A small self-supervised audio encoder (BEST-RQ), trained from scratch: 30.9M parameters, width 256.
Rows from block 3 of a small self-supervised audio encoder (BEST-RQ), named by matrix and row number. Rows with one number within an expert belong to one neuron, the router's apart. Each number is 500 + 40 x the weight over its row's rms, rounded and kept within 0 to 999. All counts start at 0. Numbers have three digits each.
Before each expert's rows are labels from the 100 clips, of 14976, where the router gives the expert most weight on average: "strongest on" is what is common among them. Only what is clearly more common there than usual is listed. The data: short read English sentences (LibriTTS-R).
# router: router (model.blocks.3.mlp.router.weight, 32x256, trained with AdamW), inputs 128-255
# gate: expert gate (model.blocks.3.mlp.gate, 32x128x256), inputs 128-255
# up: expert up (model.blocks.3.mlp.up, 32x128x256), inputs 128-255
# down: expert down (model.blocks.3.mlp.down, 32x256x128, transposed), outputs 128-255

# expert 20
strongest on: voice: female
router.20:427436494574430523516516450428480565506448522529512410565551473497512456505442559462543496475518421469473491554495498470494409475525478427459505476549551435510572494530465569458503641455513520526587511475483511474459532458500432518508521501462470564430534535460481499507490482545486480472568550494562510489532552510421424508443469460495412496537488543470472450511483500515474444542457
gate.0:539494462508518462482473561531455505533455516503521498573469518472624493500535433509471473501539528516560474567508544554502516595451558519516476548512478599495463440522519477481466503493377479488532522531541443480510454462489472543495491452521439463523496530504519444478524530425462536485455483532476483493414518411445546520536528495542585493476494510478509429472544502458500514548450
up.0:524494531505462526494495448457541506495527402524483505432505471535436530459460491511500477554478513442459508449510478506510496421530504514485511480452561493499512538487511479481586510545564527593544416536442509518467528457508516469581528561473560518546559446526474481533476492530508506490526521540525540494576478561541476468507530448505413486530482478562517549464415527443425514475524
down.0:454467506443488508490450541537512529457508518432544541519494505581492355522474507474491550487480536468495457541456536485486541460502517533500538531518485442530449518451468572494481479500501504505516483574526434470473475487519473484508533471490451500565464508486574559533513497505528541422491539549443489459475423495479517515504565472554519451545461455476513521480577557530511596484456
gate.1:538449499497424458520488490455451464518552515478467482489520473489414506539520527502517484546479479497458413463470581449465483553505402526497505558488414643512471470442458461533527563516507509503567607484481447515463536541499506507461561599540407496484528538471480485471499521476465501490485502498438487543465566498515512467564477517465460491489498502494423561451482488537479444442456
up.1:461582498456532540494522478546561506468488489464522515538511470501521460473515462512465488487526519447568547492518430528533529460492570505491534434531530392448524477515462506514469459479514479543444423503555485521520517461477438563531548524508499475554485461521442484545502486502537481533396515499452478471535448510546477599493539468562599574440539448495530513559534508509530531505503
down.1:491503498454518574623513527506568509542482599528458452459565498489503472452527493446533582427500500404502551530499539485486513477458491568463502503564511472483483466552566503571428542479488456514512481550577542495488495491455520459485495472433478526476432464495560431538465443570472532515561508579479483499450548493553515542485438515501465490509584501598483449554523517524451501455452
gate.2:545483529477482593514502517423535532567490568526469518499532510487489462527529469469525464506461542495500485512419458499528413550478517522556531496492502565482493475430538466503472498528456516575511549448528482481478461483486467411495434528483463497533529476487487497443540520476472519464540527514462473505528526473470541478529503465533466522491490561495498422542468448456493593457505
up.2:536482547409477567482540493466509522537499568517428488529509553474502454566595502485477483512517486473518511556471461526519441548499509493525462509482476511451449433393547498533484473563432451533505539441456480472481495463494516416498487505510469557524455502479482450457557512454401484470528555513485484496504579491470513471486518487556486537483510456475466444522501457485476598509476
down.2:553534428480511487566476534475487458461538534465427519471528570477443501550554511506451527512570418472383485463491492550485460446491562514507526521473508531512569430474474572481528557515513538497502516489447516532513478460467498502470512533549523450471499535481499442479581467561494436498514434566505559410531510514472459477540466530506497476517428517529524529534484507484546465401466
gate.3:480528477487394507549486433488511588534502568451470467506515411492488515507542463451500516462494480515544494533387488473490509518466484567504492437503504442466481474465471482501477532580536535504516505540470536490488453534625455492471514572511486495462481490534495542374430493478436540577559526498483551451421437529425509514447551469493633474552527533495456472466552489511543500477522
up.3:497467540464577486448490515469532408484506460530523549462480586515464481460508533543531486502503582495397421435495518529454467438515475449509537534493495529518494516597529565507507448491516459443492463481450458522573518470402515512509465415563512484469504494450553489551530504489558481402444482505539481509581491427503487466527513506484388544471524502491494494475481535518508514479497
down.3:388490513561487480486562465453485498467463454492489479590452413441510515448513499562542460505485486467520473526498409504474514529471513463425561533505528529455573508425510473553505484495463491502461524543549501471447442563571455498524513525507426477492455528534518570520507563539533506489508420466511434485458499503562537453517503474457589504556510513504455581517497570516455528511539
gate.4:554442521534490457421505556473489565536542464388490491509465492467459521465560495486412473541551514446545505534552510567540469453465521526496526535557438456513487472523550511460552439426469509480473495491510443501526457504480465508479550528537545486543491435476519497444540486499597504448477555538572475523569441558422518481506423501559549584553522519484482513615537497527517493469496
up.4:482534485535536505399541462561506578488470409443545514504508579520510494436503524469462433524517506452416566529531500483500440531476497453454449565572455470554579503589562489466529481467461537426378494528457493493494521485497427502511488418446561507465515475429533480447499467511532490452481567532514515488474506538485498523457401499464531561471539508505511523597538544497459499455434
down.4:437412478507507553549543567499524522491571456494480514495496402422501449510500533514592548613532475490508551511488510482500509498513557433546504601486516493449507447513452478492515517543532545413519452561400454437535523548522493490457473450478466498477470553587475456475536452494505502464459500514559520576446483538494502454428526462497561477542519520533514628453489536425474477530512
gate.5:478426482531527577534538480543484508521490592482464462527521516529521453483468475501480545492508501454477537470467558495447538533500486490501485518508499486568547522450468520491410519484520519484551531509381532431465527532473378510407503462509456577469482592517425565488521624481505499470457498435456439538518492498524468550438552465480508480489481505489501530492462538532551520462499
up.5:524545495509524428477473474427478517510530447501558554515475529416552537493524544526513460525491461564532504529521480525503474428532483520491525526500512485405476488584517477510574458527487480511461444508584459529521483425503560461573511490514538465542479375471547432494467392501482529506544476573548590476445484563478523473550498522521495546517515458462494460504533516512478503547507
down.5:535544587437509451444478527492453567411483597553487525452498456490544522482494529481501402472463448510508561522458586453471480460475478462464513450526495485547532470419483548499496484473461430518524501478422429445442589505501469485515532593529542451457540476552454534482537513521497564510530536470481482508489479509526498496490511462490504508567504532435452503499519513530443449553534
gate.6:442483477518488539541447531495505596599489514480473477534475529511559491467492527477458472537543480531497527556550459458420543455471512502449489505528466523492552461487515592592536452485488484512551482539531523516519513589459471456528517488477481517478585445530512512513559458494451453506463495563530419463409473464441467499524492542440486470428506473474485462527530520536462491499479
up.6:457514485494447544516401492457501567590552523477456481498458516504596466504532504484453456542524522540505513525525449435442506466418514496449466504546467528495530468535531515557525478416509446510553466517544543551487518586483457468496503448453463571488563438527504536508544421545448494467521511562566433525396463415480501486534505530424472486459509496490485458493494479540468521500493
down.6:589449524510529543469505471468471508577548519498494510540529492516505477524468570477544419482523483506515532474534430471493472414547525498495549501497542487528509560564488570532548482470531461522511484477420521522521478493459505499467557480493577513483518454494491470492524465455558503561520558453421495487545563515537518517521486496524466497476516478538553458496482474437484553534393
gate.7:473526492513532509423515653532505549531516554502519528451448500470506477483551489568471479525458512497511492597508497536560428501492497475461397504513529580488492455503500466434530522474446468554541509497467502561450504558522516462503537482503495412462487490457428452526506494555463527518465518560550497457519554437524519476486517553449507455518539522477455464492471490501438532481486
up.7:423533478516491450465514602484500565473465589527470599425478497557527475507521476525532478569486534520540505523481494493491433485551465477408393489455532536475521530528432452422452569482447452519536533419430503405465488553520522487465500485484545464576453550486529490560527455438448510509460523494526514460528544431542531483480494559476496446506444531452465532481467455524500544509494
down.7:546454502425487430450535533513466574594528494482519495473397491516568535534538544426469495623510543494467509529558543451519497498457539509524456515471487544488531536500568377529555482472495498525428499555538501437507565511416513542487518497511525482532474510499438559552539512528471489464445508512431418509557537473534493437531460487468497473535492506526498575426549471517548504534417

# expert 25
strongest on: voice: male
router.25:520486418463490478516498536509526420528490458488458468477505619590430516552502564521531428466537546481538513488537467579547407473541457571580472495398406477518463452489489535466488535541520488519488486548491478536545582498501532493538497530516526467476482406522522500469578536493462511464484472509433491449482554505549464502496504478527572553494492500523526514466523552533553454552533
gate.0:516527503489524517553518537513443550474501535364467457501509517523507460502472523499455494538529547496526462468480485454508543506578595510501492516496526531491452499517433544460478581492322526509523527456509475494568519497454556568495527561455565518498531527528471426489503450500516556540481544493452526381446560440463501516521497522511505502571443490490464561473523556513511476547535
up.0:488496548493473510547531515533441530449557545350518436505512543484521489478484499533478469559541574477502443469478503498510572455574577467478535506481534527443472486487405554479500564460384531500524482484516467492583506514454533574492526533457577488547529525552488472520566471495501531526475512527439536372461537446436511518499474474487513466536459484491455531491506538480543474577526
down.0:464561513421532451425493509533482480444549485523489557482365559482506505498500450478461494483474480449517520503516605520552473544551507528439526525387529465441476521488492629497541552480541415499545528520564480485503473500471451498482442522518553521469485463441472512498515533518430487484487480549550517564500495447516520512512470455503515522501594533441491432534548494492433540469551
gate.1:470577481502508558490504453450500491493532441484446480457500523474446452485535537535513502449527469484568399508474415421453371415636527546465576502596513505495468539465459464513488508491597481442498425499521501484451538490559510491496484475475560479473504508456491527516483577538459495424478461620516478538545491526456473526515546475512505460538494430448456485500488515499542598461503
up.1:440515505549524573476586481486495484499525445496440439481441498451462480523545539508526498460493463507558410506503417449469362423611532582424571525489497492542487502487466482531558520508545504418513484486525492473508515507531508490463534490494553457505489526476505559474464546602431515421468404592461475483493500460459512536570506461500530469505407468517491499535486494476502583504491
down.1:429572500449537478439488448420506532494518496474551474421461507438595479470540509525470565513573532513483527513434471465516493540582480567569493483531520504523524503497620476453497503593477479520510503528448503531472431458452508492528544541525460464412465507498509499500430500505489497510485429466453534484504526477519519489453505502487449534499579526468545431453495510539589543516510
gate.2:491528586462493526481475571444477504478458527504515490511506507460490515469580407532493486535499522508447553476461496437450441486527525487534512439518476571502509490557548520513492545537445465509584465477556557428407456437464526543458564514456480469428524533502478507500480479630535534498522557473515553489612517537497511470480485519510494545446557399538471505525507430466450487500493
up.2:510557536477482511480426500478430476521493624505467438513545500424522509497542573496547453515500523455531474485524505433480425467515473468553494537542515524490534506514539525494528494546563517572478429485528530482470493463491432490513448469483496476516565466464562456559478411530430488519478403497508480494519496514496524488492522526479508514484536438533508442472473458476549438474434
down.2:489519557490545481437509538472456502486524525488499537501541559474513539580505501490493491508532481532479495482462502522494423534619503522444389425494452438466514450443490548440534536454441447494514506510441482513504456462483520521489477484546497593410551510509532548463544555551491526493495510547447501451495523530497499456539446471459479514492525528523520493409531435542459475476432
gate.3:524535521466455483488450569477533514476521474508502506525542496495497497451500549488512480502508534568628500449513504491533483517399528439500478470508507502515517480458578521527500515509483525494516518501553556537542478510586492482526488535519478400472445450506519572475463522537481541447542533481506540486553512476539477590445471553474563514510502470462533516480473497550487503549471
up.3:481480476480501496505463534491490536489515465522528491498565494498471501505522560487496474499459526551618505506519508535548460475476559517500479463462483446520508451510553532487504445508517540500526482473570499568556475478611480445505512520484484485534446527511512489489475466525496468423526503551514562517610530480561463529476496489512601515529511479466534541444465431576576526540518
down.3:448468540426581470489522479542497547554451472562502508529460511497500547440501499550477467387504494534547513464500520490463550505555465455555493500497507523454533462480502509501539528521476509452499475579403549459449523513470481537522536485448485507562476520600489516489515452499438487519513550496570513512497435453462539538452506552474424501489488542430543417467569524505538465500513
gate.4:550489478552485489480546484472521532499481494531510548556483519458495508504514461477468511566488525502616486448500459512503507523499464498473457566595480506438481475524602471501447431438507461525528515564512507458526490511546524507503492513531439543503472525520479415529505470483448539510500497470479502479424507428580522458529439451573534477462521480498524509445431535489511515493492
up.4:510497467521472508512557462454498531501501500491527514578486506410505514503479505505488509525500496489626497433486489526472510506519477497482474588583485450461479487525630432507475458422556455562515505547537464446535442496530524562471498494500462496484467550542457430557509442463453552499485549488474520488441509460547456500503442483550546440454528512475529520464459537471507513512501
down.4:517493503532524529470478526501465492533551463522422493499572530493561462603498508516549461517490493518527534488507540574436475478446511541541546460562508545492499497481506498459557549423512589557539482526501522509563477487518471506549504425459479472438484512458505462408553526523460437506490418482432468504516431457471525596435516520542501549498486473542458528547508533551493488542482
gate.5:473488520511494490578537543490500468521526636527436522519492506515460478562508514456551515532512425509494562498537463523481512577511497497464415458472472496499541503545472491556487516502513488532536463514466418492571521504513518481470494574517460446436512461490560537439524474554500522546532503492478479525474489543465483453553478421468524638609420478504515472496476447488524525565462
up.5:559603426565486518504504491459466570530478403554526543447558454500579557499509517452515487491522489502466454530527513469525511444421502477487424500537484515537495508555510545476468486521448524499542537438480565450431375526524491477571531431505497524503561508512492507501578501415532548527502557547505577471545477552506490498460539542460513347410614479479482515496468506563503447518529
down.5:484526524605500522492614575501487515544477519453506436465498623464456584547494510528484481510527543550504492500471502455453527475414508531466495511520485545454499490470488496491448512594523494434537491510503515524555463512501500533489422481512487447445507562568538498482469438513586475506535550547477457498457538520512521564434541513522493496421574498526511474431513496524525453453476
gate.6:479541516470494534560544435422445458491516499529518463546484492527517545495497521457463540529519483503478497573424558528463522502430502552561467415468544473510495476500491494469565473449470532537504509562508547509468473563463460467493568494509479494442468518546473502435560449549490533498533525525500530516433491575507450417484528432530548490487471504552509506477467449498521536469514
up.6:514463554486539465476578503433473494487526507489539547537534449521479520476490474535403450570446495432542559514503517540517525457530473517487507458540569470485423522455570492546547498507460538493515436569496519563499440569511455483539570485503472597503474434556473515513510408459519572531496528453468495484481490530482436480538465551474555475435507529510498534537487490468468543465558
down.6:429564502519483490398603467465452602590492487478469495490564458481512595468475552446415549467507495525513526482434545517574542464529490522502525531458572552517452529420594466540506485470556508512526469502444503494509501478482545513545536484557536557583518496480489510554487497467533503522445568484483499487474553485511496531512515534568490483563523468497489539499557485551425543493469
gate.7:524498467558463550535554453457501496489507469485511511521507520442528533533468462424464490499439538525523435438466513449422500495523507510633496447448514517438487489502548582527485537463453461508496553531483571504450539519477476473492500524510489447531486468516542478450543597551468541492524523491450530459519454476519534527480458533539476481535470467482445508446476517465504535442478
up.7:473530470507490469471528443456516467474534434502453443498494497451492509525454489494472496432427522480511417471487527465480503595504503549599504528549511517459520492544644522498483509396478523455458520510533551537435482486445553468524474535523458427528461531478470465408502500455397552448504486529459492436537503515501532500503380532498526470579560471468482520552510545484511541543477
down.7:485506574488543480444551521607504575468538507555501469506550503552511493480492572510471578493521501526475486450509521476580529445647461510524543537508516454500547520490471425490519463554488461534506555455444526479452460480469465469494474436524535501478340467410462520492473580430495519539497495573558477547486549558434495474499564512481455478503468517462511475445506546458504496456454

# expert 21
strongest on: voice: male
router.21:531498447473500659561447420458578502464505467493485586492546512503424460432539519477456502468542504491530523508450511568516526482506552510515423545502459414506454477508490406470481496505459489463497506546478498485492499486504489472499601508516510509503477453519522446487453472453558532440500484500573467470526504503531566475591455516483458498509541451501571565481499519563533463414501
gate.0:529446466442485534499527516455468459475476538469490480504560521515479501488503504522485465501533450503478427512473542428451497534420565501536558517504501499501403464448476586540487448524481481541454483493420493490508528500520452527471490472543485523493485510501539523510382568503488549452487535458543478552471509569491614543588451501531528418508529593533494437499441507530455453528563
up.0:527539470431512508530511532550412538526467558450482540492510544490529507487531475526459496499445498524472486458556544510525424562427575513456532521495506527468426475497484484470535502469456487482460422525394530486505515469543488537505521502493519520415476517564522523500463581528535507515459575446498477527455532515494590500572494617459424452426555527469525397533454541508502478477579
down.0:556457486456550497499395534517525383463497502544538464468490452536527532408473515555503492427558517497525462473475545525509501524468556543534532481516493485498558520528568509544492563530471452581448465554497529471441523496524543483558474528522554517471488531557490470453488434465485514481473481494607499473459560491500554444523450541488499453453545561399547555521463491459550471501450
gate.1:475510515490516524459479512509567486484462472504513469491500472588564498466508494495556521435545457476568494466460466432525543509553395497443482483498492548444513491481515534500609508490528497541520473544497535416474496475553527486458547528510467509547489549517466471511516573657471460414550508544493561510478479491513501456444542458510549514514554515476509453485468456449551504483492
up.1:568469478539506470518497457457426586487514537456419517551473514570500507529494470443478485523504518583374502468470527542499472485444573489441491519480521456517499533492482460426440523516451535525501519464471497516527521521462436516503512458502518474490449444511522531475476455381481507447480472472503439453515518533583535486512492489464541499515495487535484566534503544474409527471427
down.1:456564514521551533486457521588457595477526594484523498437536515478475498476526490475551496442481477449453509503473504491452534560545467452518556451499485489560515547448502584418511504543563479452497465469496492469432485511472483495544504434459509500412518462544502582489535521472496494433496447486454539538525456489496516470475539480543546495536530483506575500436512444505576453500449
gate.2:490444443587551533507530461488514519463542500500506584488468515505493504540501462513522497589517416485454457437485522482542517495379531516470542478529504467531527524427428553453562542494423543497585451499524531503463471502484524530503511470439540463510500453544487481536492521456573558452501463450510491381525560418525507454505424474446502485443498498557544487465476508457475505422549
up.2:574559474496492537437493463494498497457521508487525475482489483411465523500480519540459550500533485554380524470593543505416534502480538532500452449485482469592512519585545455505486481453456449509487495541463528522465479516547554490535487461466587463522490583526530536502500489439478538514531512492484512492473545461391492510489524450490535529527525511525512507479575523504574487478459
down.2:484570525535514537545476459540474507505450493546486446566496534546494474450509530528510469541437483479453510475419456426508583467414486480539537522522446504499450510553574553449495564490455475513486475489426474457537464521485516468517490404539480521516503603501496605510543496443463499499469433554467471491480493514545508509513517479502464488454493409585424552423473500498468499491503
gate.3:505486408481467469526433532500500514476484590522485546476520505460514516468451558525442498529487526439509483489549463483515531455427487550505530590515491538508509519507532497480460536418493489558492508554523506480498562478524461458521459465520517548522576522459528542472501503587477500537487546519476491597491561436459517506475465486467490538575428496482458519490503458465404460522485
up.3:519559499408460441503393443483481472537502544462555486515499538567526515488506423495508492515525554543562442507533476487574487429441502438533581474519416465486504525452543466468477495601504464497495501521456448461480530508578499457488540487503455528467514519436525515511526497531524588502543538512502478570469546455465530533467524494485472453534440539513496525489538498473480479468472
down.3:583442479468467493532544503536469526434445539561474507364491456514507478531566496468489499482517530488486470502546488513470585488547589452454540457557475465531469495600432505507515441507573574502503480463535487521459517523510485497458503473468535438546471473530501514534536510487478473580486475437500443462510540485527504455498477522478536530494518464508531512467520485516465469465525
gate.4:491410486493500473479510563499536461493515498492576524455469481508533492540494535546552460489492446481602506549502497467547526444524507486483525539526518526515489481455408485489494491417413487486524454471533495462504494468475509504497531509528455545490585462472567452500520473520469487472464423476511516551435514506451509468517502514466477485478444518480488468593457563547547477439521
up.4:490451506449484515507500593486547478499504512493529561485507466507529542495496585613567508491499502473569520551458483501481521533528525485504452551526495543549554485359458560517507511499412535461505447474517513454500516431503529511530461519492420500481514411507562444543475437534487411492483480460500487533437417459503483401527525455507476518473546483480474493544480572516550456514550
down.4:603469462489526471585482499494502493500484442513509473560529427518516537501495533526467433519519505517565503491483539523542475469434518514484432478496463502494562528530550443455478473565514501526521521464453477517463489509499484466440379500566502472513431528479485476464530554519476482564533588471535540607478424470497516577538499513513456495463507485383493486625478504466487524486541
gate.5:506501482508514431496600500506474495511515490508502479539454530494506482399460496516532511534496520487545518489470516542540477500416482476550506483457506497509526476491433444547480483501447512551468478513587556471463535463455497488486522473520425493483550484563510451502508508566433499462498490465507515496527461552509429508532453496482531463464565500448460523487457474545418499531460
up.5:483516514535515496431478501513498489538425547535485573499556534493444510494514520531500525487531505473456489493545465489400571481495449533462443518439489493555422476523532456521462496462483473558545467501509506499572556521493451514462465550494528558491530472562503539464518475598509474461496471521516540491467425520483505501516490545466509528508441438532505486439522470547621501577521
down.5:528485451549557505472523456494538508551466491523492512456550426483581494564526520537406490480491504505516506523437569495473550558544486493549519451513530478465522471511502419522504529490411536498482476501410490417510458512557485493526527474481500475492488481504464472539517525505415470494490510463515548516459466502528475504560480466519494544561574486506443496589553571464503475544529
gate.6:468429501537512529512515478538537498505500520521469601504517512433519522427560459461411504483492544482490487489495505535550497550511557527503516429457430482431523560501520496525556489521465533509510509525520501511515488496466424516515578521492707461547521467496486498483458461514528470507515585549513487434461561523481533445493461431524533480492535505480477500509478488545491500538421
up.6:524597505486486511476469520453475503485519490511528424471502477534480500544460526524562469505463447491496521521470498468457519483472440497491517565495542504538451443466444514500445525493542483510518493444493519511495516529511571459458438520506303576425482503474536506501547528476457527486480393430493527542504445500494434566537541577448470506526482520529508498458495512467474518453582
down.6:461509512505588503497540506455457540505543472545473500572536462472451489371465506498537486527524472459520538515467510422559517544505484529574528502477542504517523540541490417616487519475479529435510574459495445540469534475472479480502534502495449481442542481574459471535533442578486468484513368529512497495514589528528480580503475550501521470487525511510543582440541472525516504472504
gate.7:527522489507471527486490466473535512548488457445545488537494507536526452432521486574527497501477527497461471560457467601438466445518516526452486542497459491477533525526513496502540479520460503544495501475532460473550395477482487505475489474513573400475508545530488520490498446591529469521457462521491405518508599469542519520521508448482489485537555520436521531522464517534445550536490
up.7:462514502452506475609464535544423550577522535551451524424463452465473529521540512424461465463588474540468450446512565445480548502547493496566547537515471519500456484417457452533483477538526538490498550500457482596517582520505512498518539507485486525501494417470574463526490558421387541531532503480504552499460427503468499502493463541514470517464493499522539395504535512439449534483529
down.7:597475502510455520494529539519512559463476373527515448479531447542459524510497486501509561505493507494476555450511530528566510468402483485486521500459497565503385551445495522478495502537530539508523561509460542464530509443469493526514515567532400515513515488488470467529461421534503499497478513526376571479542504504492481452524504470444542449462455440472481500424496529500490493530527

# expert 4
strongest on: voice: female
router.4:586494421510514496474457457476542548555468547573476511485482531452540486438532548527517500520493466471510470439517524543443501549552491479503395531506495582497458470561492542521453471557526520505466552513441496489477491502543503496535491545527497456512487531505531474496525502476464445555501488536530472485468509466514552477441436472458483483457470480541517502517562499482469509524458
gate.0:477554424401492461464484535476557454587479498546535443451493468461496430461453467529537518479556511513475482544459480431606436497447482500488490437465460482503468590449495483568522472469441529524478505501544529493520504543568525433496459464494508412541485494525556468519495562511463494492461458517515483572458519431514495518541443489480528501471565557543478516517494467501444564468542
up.0:502462505424540519491520483535510508571516522565533489471461443513575431445526491521517514497527524526500464562475476516510451478543500482513452489435489514517468588457495526559547455508494504446459441527552480502480592518557536507476465446551454488550464495483505475431458538552448563494464463488513530519465520504515557502454514468469559455498524592538525428499450479513480496441513
down.0:493484530560421504428448513468444601462494546573507527594522510507558532543475515504430466440539509523445491522470515454517447545534547501518471451529458522565481501513496574468494546508450505515547434577610492509496393508524426452482479439465485526455587516535481474537483409479483495470429450473498490471471452465555459505517522489528446502514619430491401512394527455527520510485447
gate.1:561431534503492443535432578524464531487487532498483481556492538510515445406491502468488503525492516419529509538459448541478621530597541461525529540498495475478482484485446424450522472535490521528501557549469510460579493543526482513557501565462565435445549481506460470512459612476441497500519424487498464551563452500443538616469441513518495498538494471453470476458456491495485575541553
up.1:483403469517455444565478530484485501510466523530534488469520469581479500524533536483498475504503468425501498508457485516466477548481563493439518469510517460505463530458459542487408469576506566463485492467517493544507498464540550449510451479484467521457543538553504474580564472492543501467478446463560574457512497555534558524624488486524467493485453527492504544503575428534535488548496
down.1:497505451463479443476443512445529454447533486510479521445522460439590464432419550476514469523482414554570513530499464489452498499493477479527555509557467473534479520495453424510545527402506467487491482462530574538510568521464470519519459460468478515436491477516536530541519482447510479479448459504469486490460450508560486526542439523497434429476558483534476432504507459501541500543457
gate.2:498616497500461565498510470437482522491481474510493460481497635464538468515549499437522478469498459499495518539495519526467519474458543471492483485540525536471449514437512495388520506477593547485555489476507510482488537442579505467540541506570577495494520526511489537492437543540483515521505569508498485452436430486451510561496428444518497491463467600422502499482500512543485549581480
up.2:479453481568481498569557475511460502573468458469493481447486623491586455509571482500553507526523491471447511557536490587488544494529484525474484507501533554496455551428471472479491507483589502458512468533466442481534477454475480506573514450576569477481523477477468538504494492461454508514494560552411501459505467451516547498501459564544498500573548575505496487505503455523514573560463
down.2:533480504533504481552507529501463525450444471508452528508474503476571451382504499530473443481471488461553479544609499482461514496526425523491492553498501517435459535516509425568584424507470490460449499551398475568394500447532485548464434509489458534514471508551489465480448501465529491503524535606514535436477581561495466489561480497458453498497463489545561455459490516507484486570463
gate.3:502490498433531509480500568518456506538475503490548431500547478438545562538457544399496483482453467518558507497466479469558472460534497526602528478422551473508406553518512501485532590472520494433453485555512453536553570548470510479429508505524529468500457455487463475470510502472574516511513452596500531453477548481508486517436471509464526466493511521431553531502397462497453566486463
up.3:513475535470462516530499531528441501539450518592531397528537469457528508510487520466536477474455447519570499524446476507579492483574538552578578470395532502540414603486476476545551510515511471448417475575492488515547511489456487510437525514458581446543521530525472500496527478483546501492500458546504522454463571444500473513483473517434521475473491495438540520545427511519473567472460
down.3:534521462511431486537512518478546496495495455489462517551413510497478438469440558508565507548517496491443541541536448482525520498530525565491526519525519388493516528446524389555551554525484453419528449486445502499486512499504526484516542516463500456535557454585493567428540494463500534400459422492510529472482470524521552429486458482554529506511455515458456475417519466497522537466521
gate.4:417483486447486543563535480455508501523581546524520482509461503588522596537482523472507522573475456507498562470472510544559491515491419462568587506471471571507503470448513553612522535498493493477454473606365513482552514538508558524477529517511509577486492559520500506405563542525455507475552456436483479458512463545513537443501489501490480576438497487525484526466523494496509516453475
up.4:457485481500499478531471436504525447422503579474531562477475496453547549523432581479554503471483496455487560479565486505525573524472525460540506550535502480527571436488418471533465470533493487531465513524430508507489533493449508456514477505546476487491463544464447472491558439459488545432472485540478492523454477542592501469484526556525474536424478459498525534471565516571588534573499
down.4:495488478525499509503503518455448461504496458520481548449536493457483543403488501461462446484475515510530482437634443539508493481587491443457545526460505483514565549451428462546533465428472519500489430555366520502513504490507500500439581523502497470543507506487515516519467511508492521534458610557524506547533526539544498539559495525540524473540406482453452479471476528550526510560542
gate.5:445548453483494552519507517493452462496487473469526437515504526497425487494444433485488533538517561479505465531529506490434547413427471508373545508491534512537526467526612523502512507422590465520488537556559565469494412548502540503497561502544472501577472460514504490575464466575486512548478539538554471445574435514461514483512464503561456437520549474477468546483500545515575496408448
up.5:509507551509453468516530497499490527511455524458522480485485508449398494565451537470525519528444513513485418532553499563389495437518442432481523595586502505503537533497605522477545481477532476521489485488652552496456420499525533490497516469514550529455494508529543481563447490429477473551498623505559557440517450549494509579495501500544501469500527487404483554474503523469494458475520
down.5:510489547564498482499474531453477509502484552537482469477554505526593502541471471492502485582509462458550469443404423524476522561388531439595511481436498528484542459455481548523470505549491526509510471528498487460604548506461511454426498495484459443504522512492473530497488489508545493526549574515478514495511480494470557466453547527478421485498398396465506648512522471508587561508420
gate.6:537459509531572532451471512475390463516498498470514524484527528548463505572501434491491388511535494484514488498501535476547492534504580503444554556468430465479486502514560464476497499528518485495503530514544475468467569489465424539510580518429500489537563495551541535477431458504449483544462440541537429515463560468518549515533434493453459528558629571487566571553524465538485469533476
up.6:503540447511476576475498474498504549525531443440509516496472519510541479464506523577485480516496530501473497495535522549448484501567547500401573525499495458478500594529510423480496480540557471493517553526562489508518550538554477506533441461544521501557582536536514560495488504366498501475505418518465509504492510542509522524465434476492480576464508466499537481478508448522533458517559
down.6:531517500452555505506529525440515497559481510501486521484514453523533464441513407509558418445500486466493502496530491540496458511521542443564526531533467490485525555558506472474538527531495599524589510450568479503475482558549462551528549562494506502469446492494501450457544463490438578593566431454473519436463523509476478472529442502543488540520419543447450527482495465529456462503505
gate.7:468519478432507538455511502509499488521525477450446516483530420491469502494512521478511437437535457499496513529528440498486520440441414504547470476508453568454545456543425528558455509433579535504586512465549579463459503485495490531540493514505496452555444509535493479543556565427559501493516528532446468439563476421515524550487460452496479456455446515493489473485488550550471637567509
up.7:528473531448514466417520539473463489557513537449475472516479509478538563509403494505474494524492462556475509505440515480508498495567513478449504562525480540440535547451504538600495550411567432535555523497401450496478506501506488497514512493494547505478520478476581510560499484461532549382465525454527469529549489466579527506525477543518479469512525528496480540468530540489522462526523
down.7:417510484480499435502514470424518480538502546558536537490468504492522526518516412454519470631459496456504450492519498469507468505434558446529486518482429486485515436430557409544534510526497432517526515440498486571450523514446512495501454503503503501517510529476569514464509451573569504507492533450553497529498487532530513540488532536513590457441546491517507441536495502429471388484554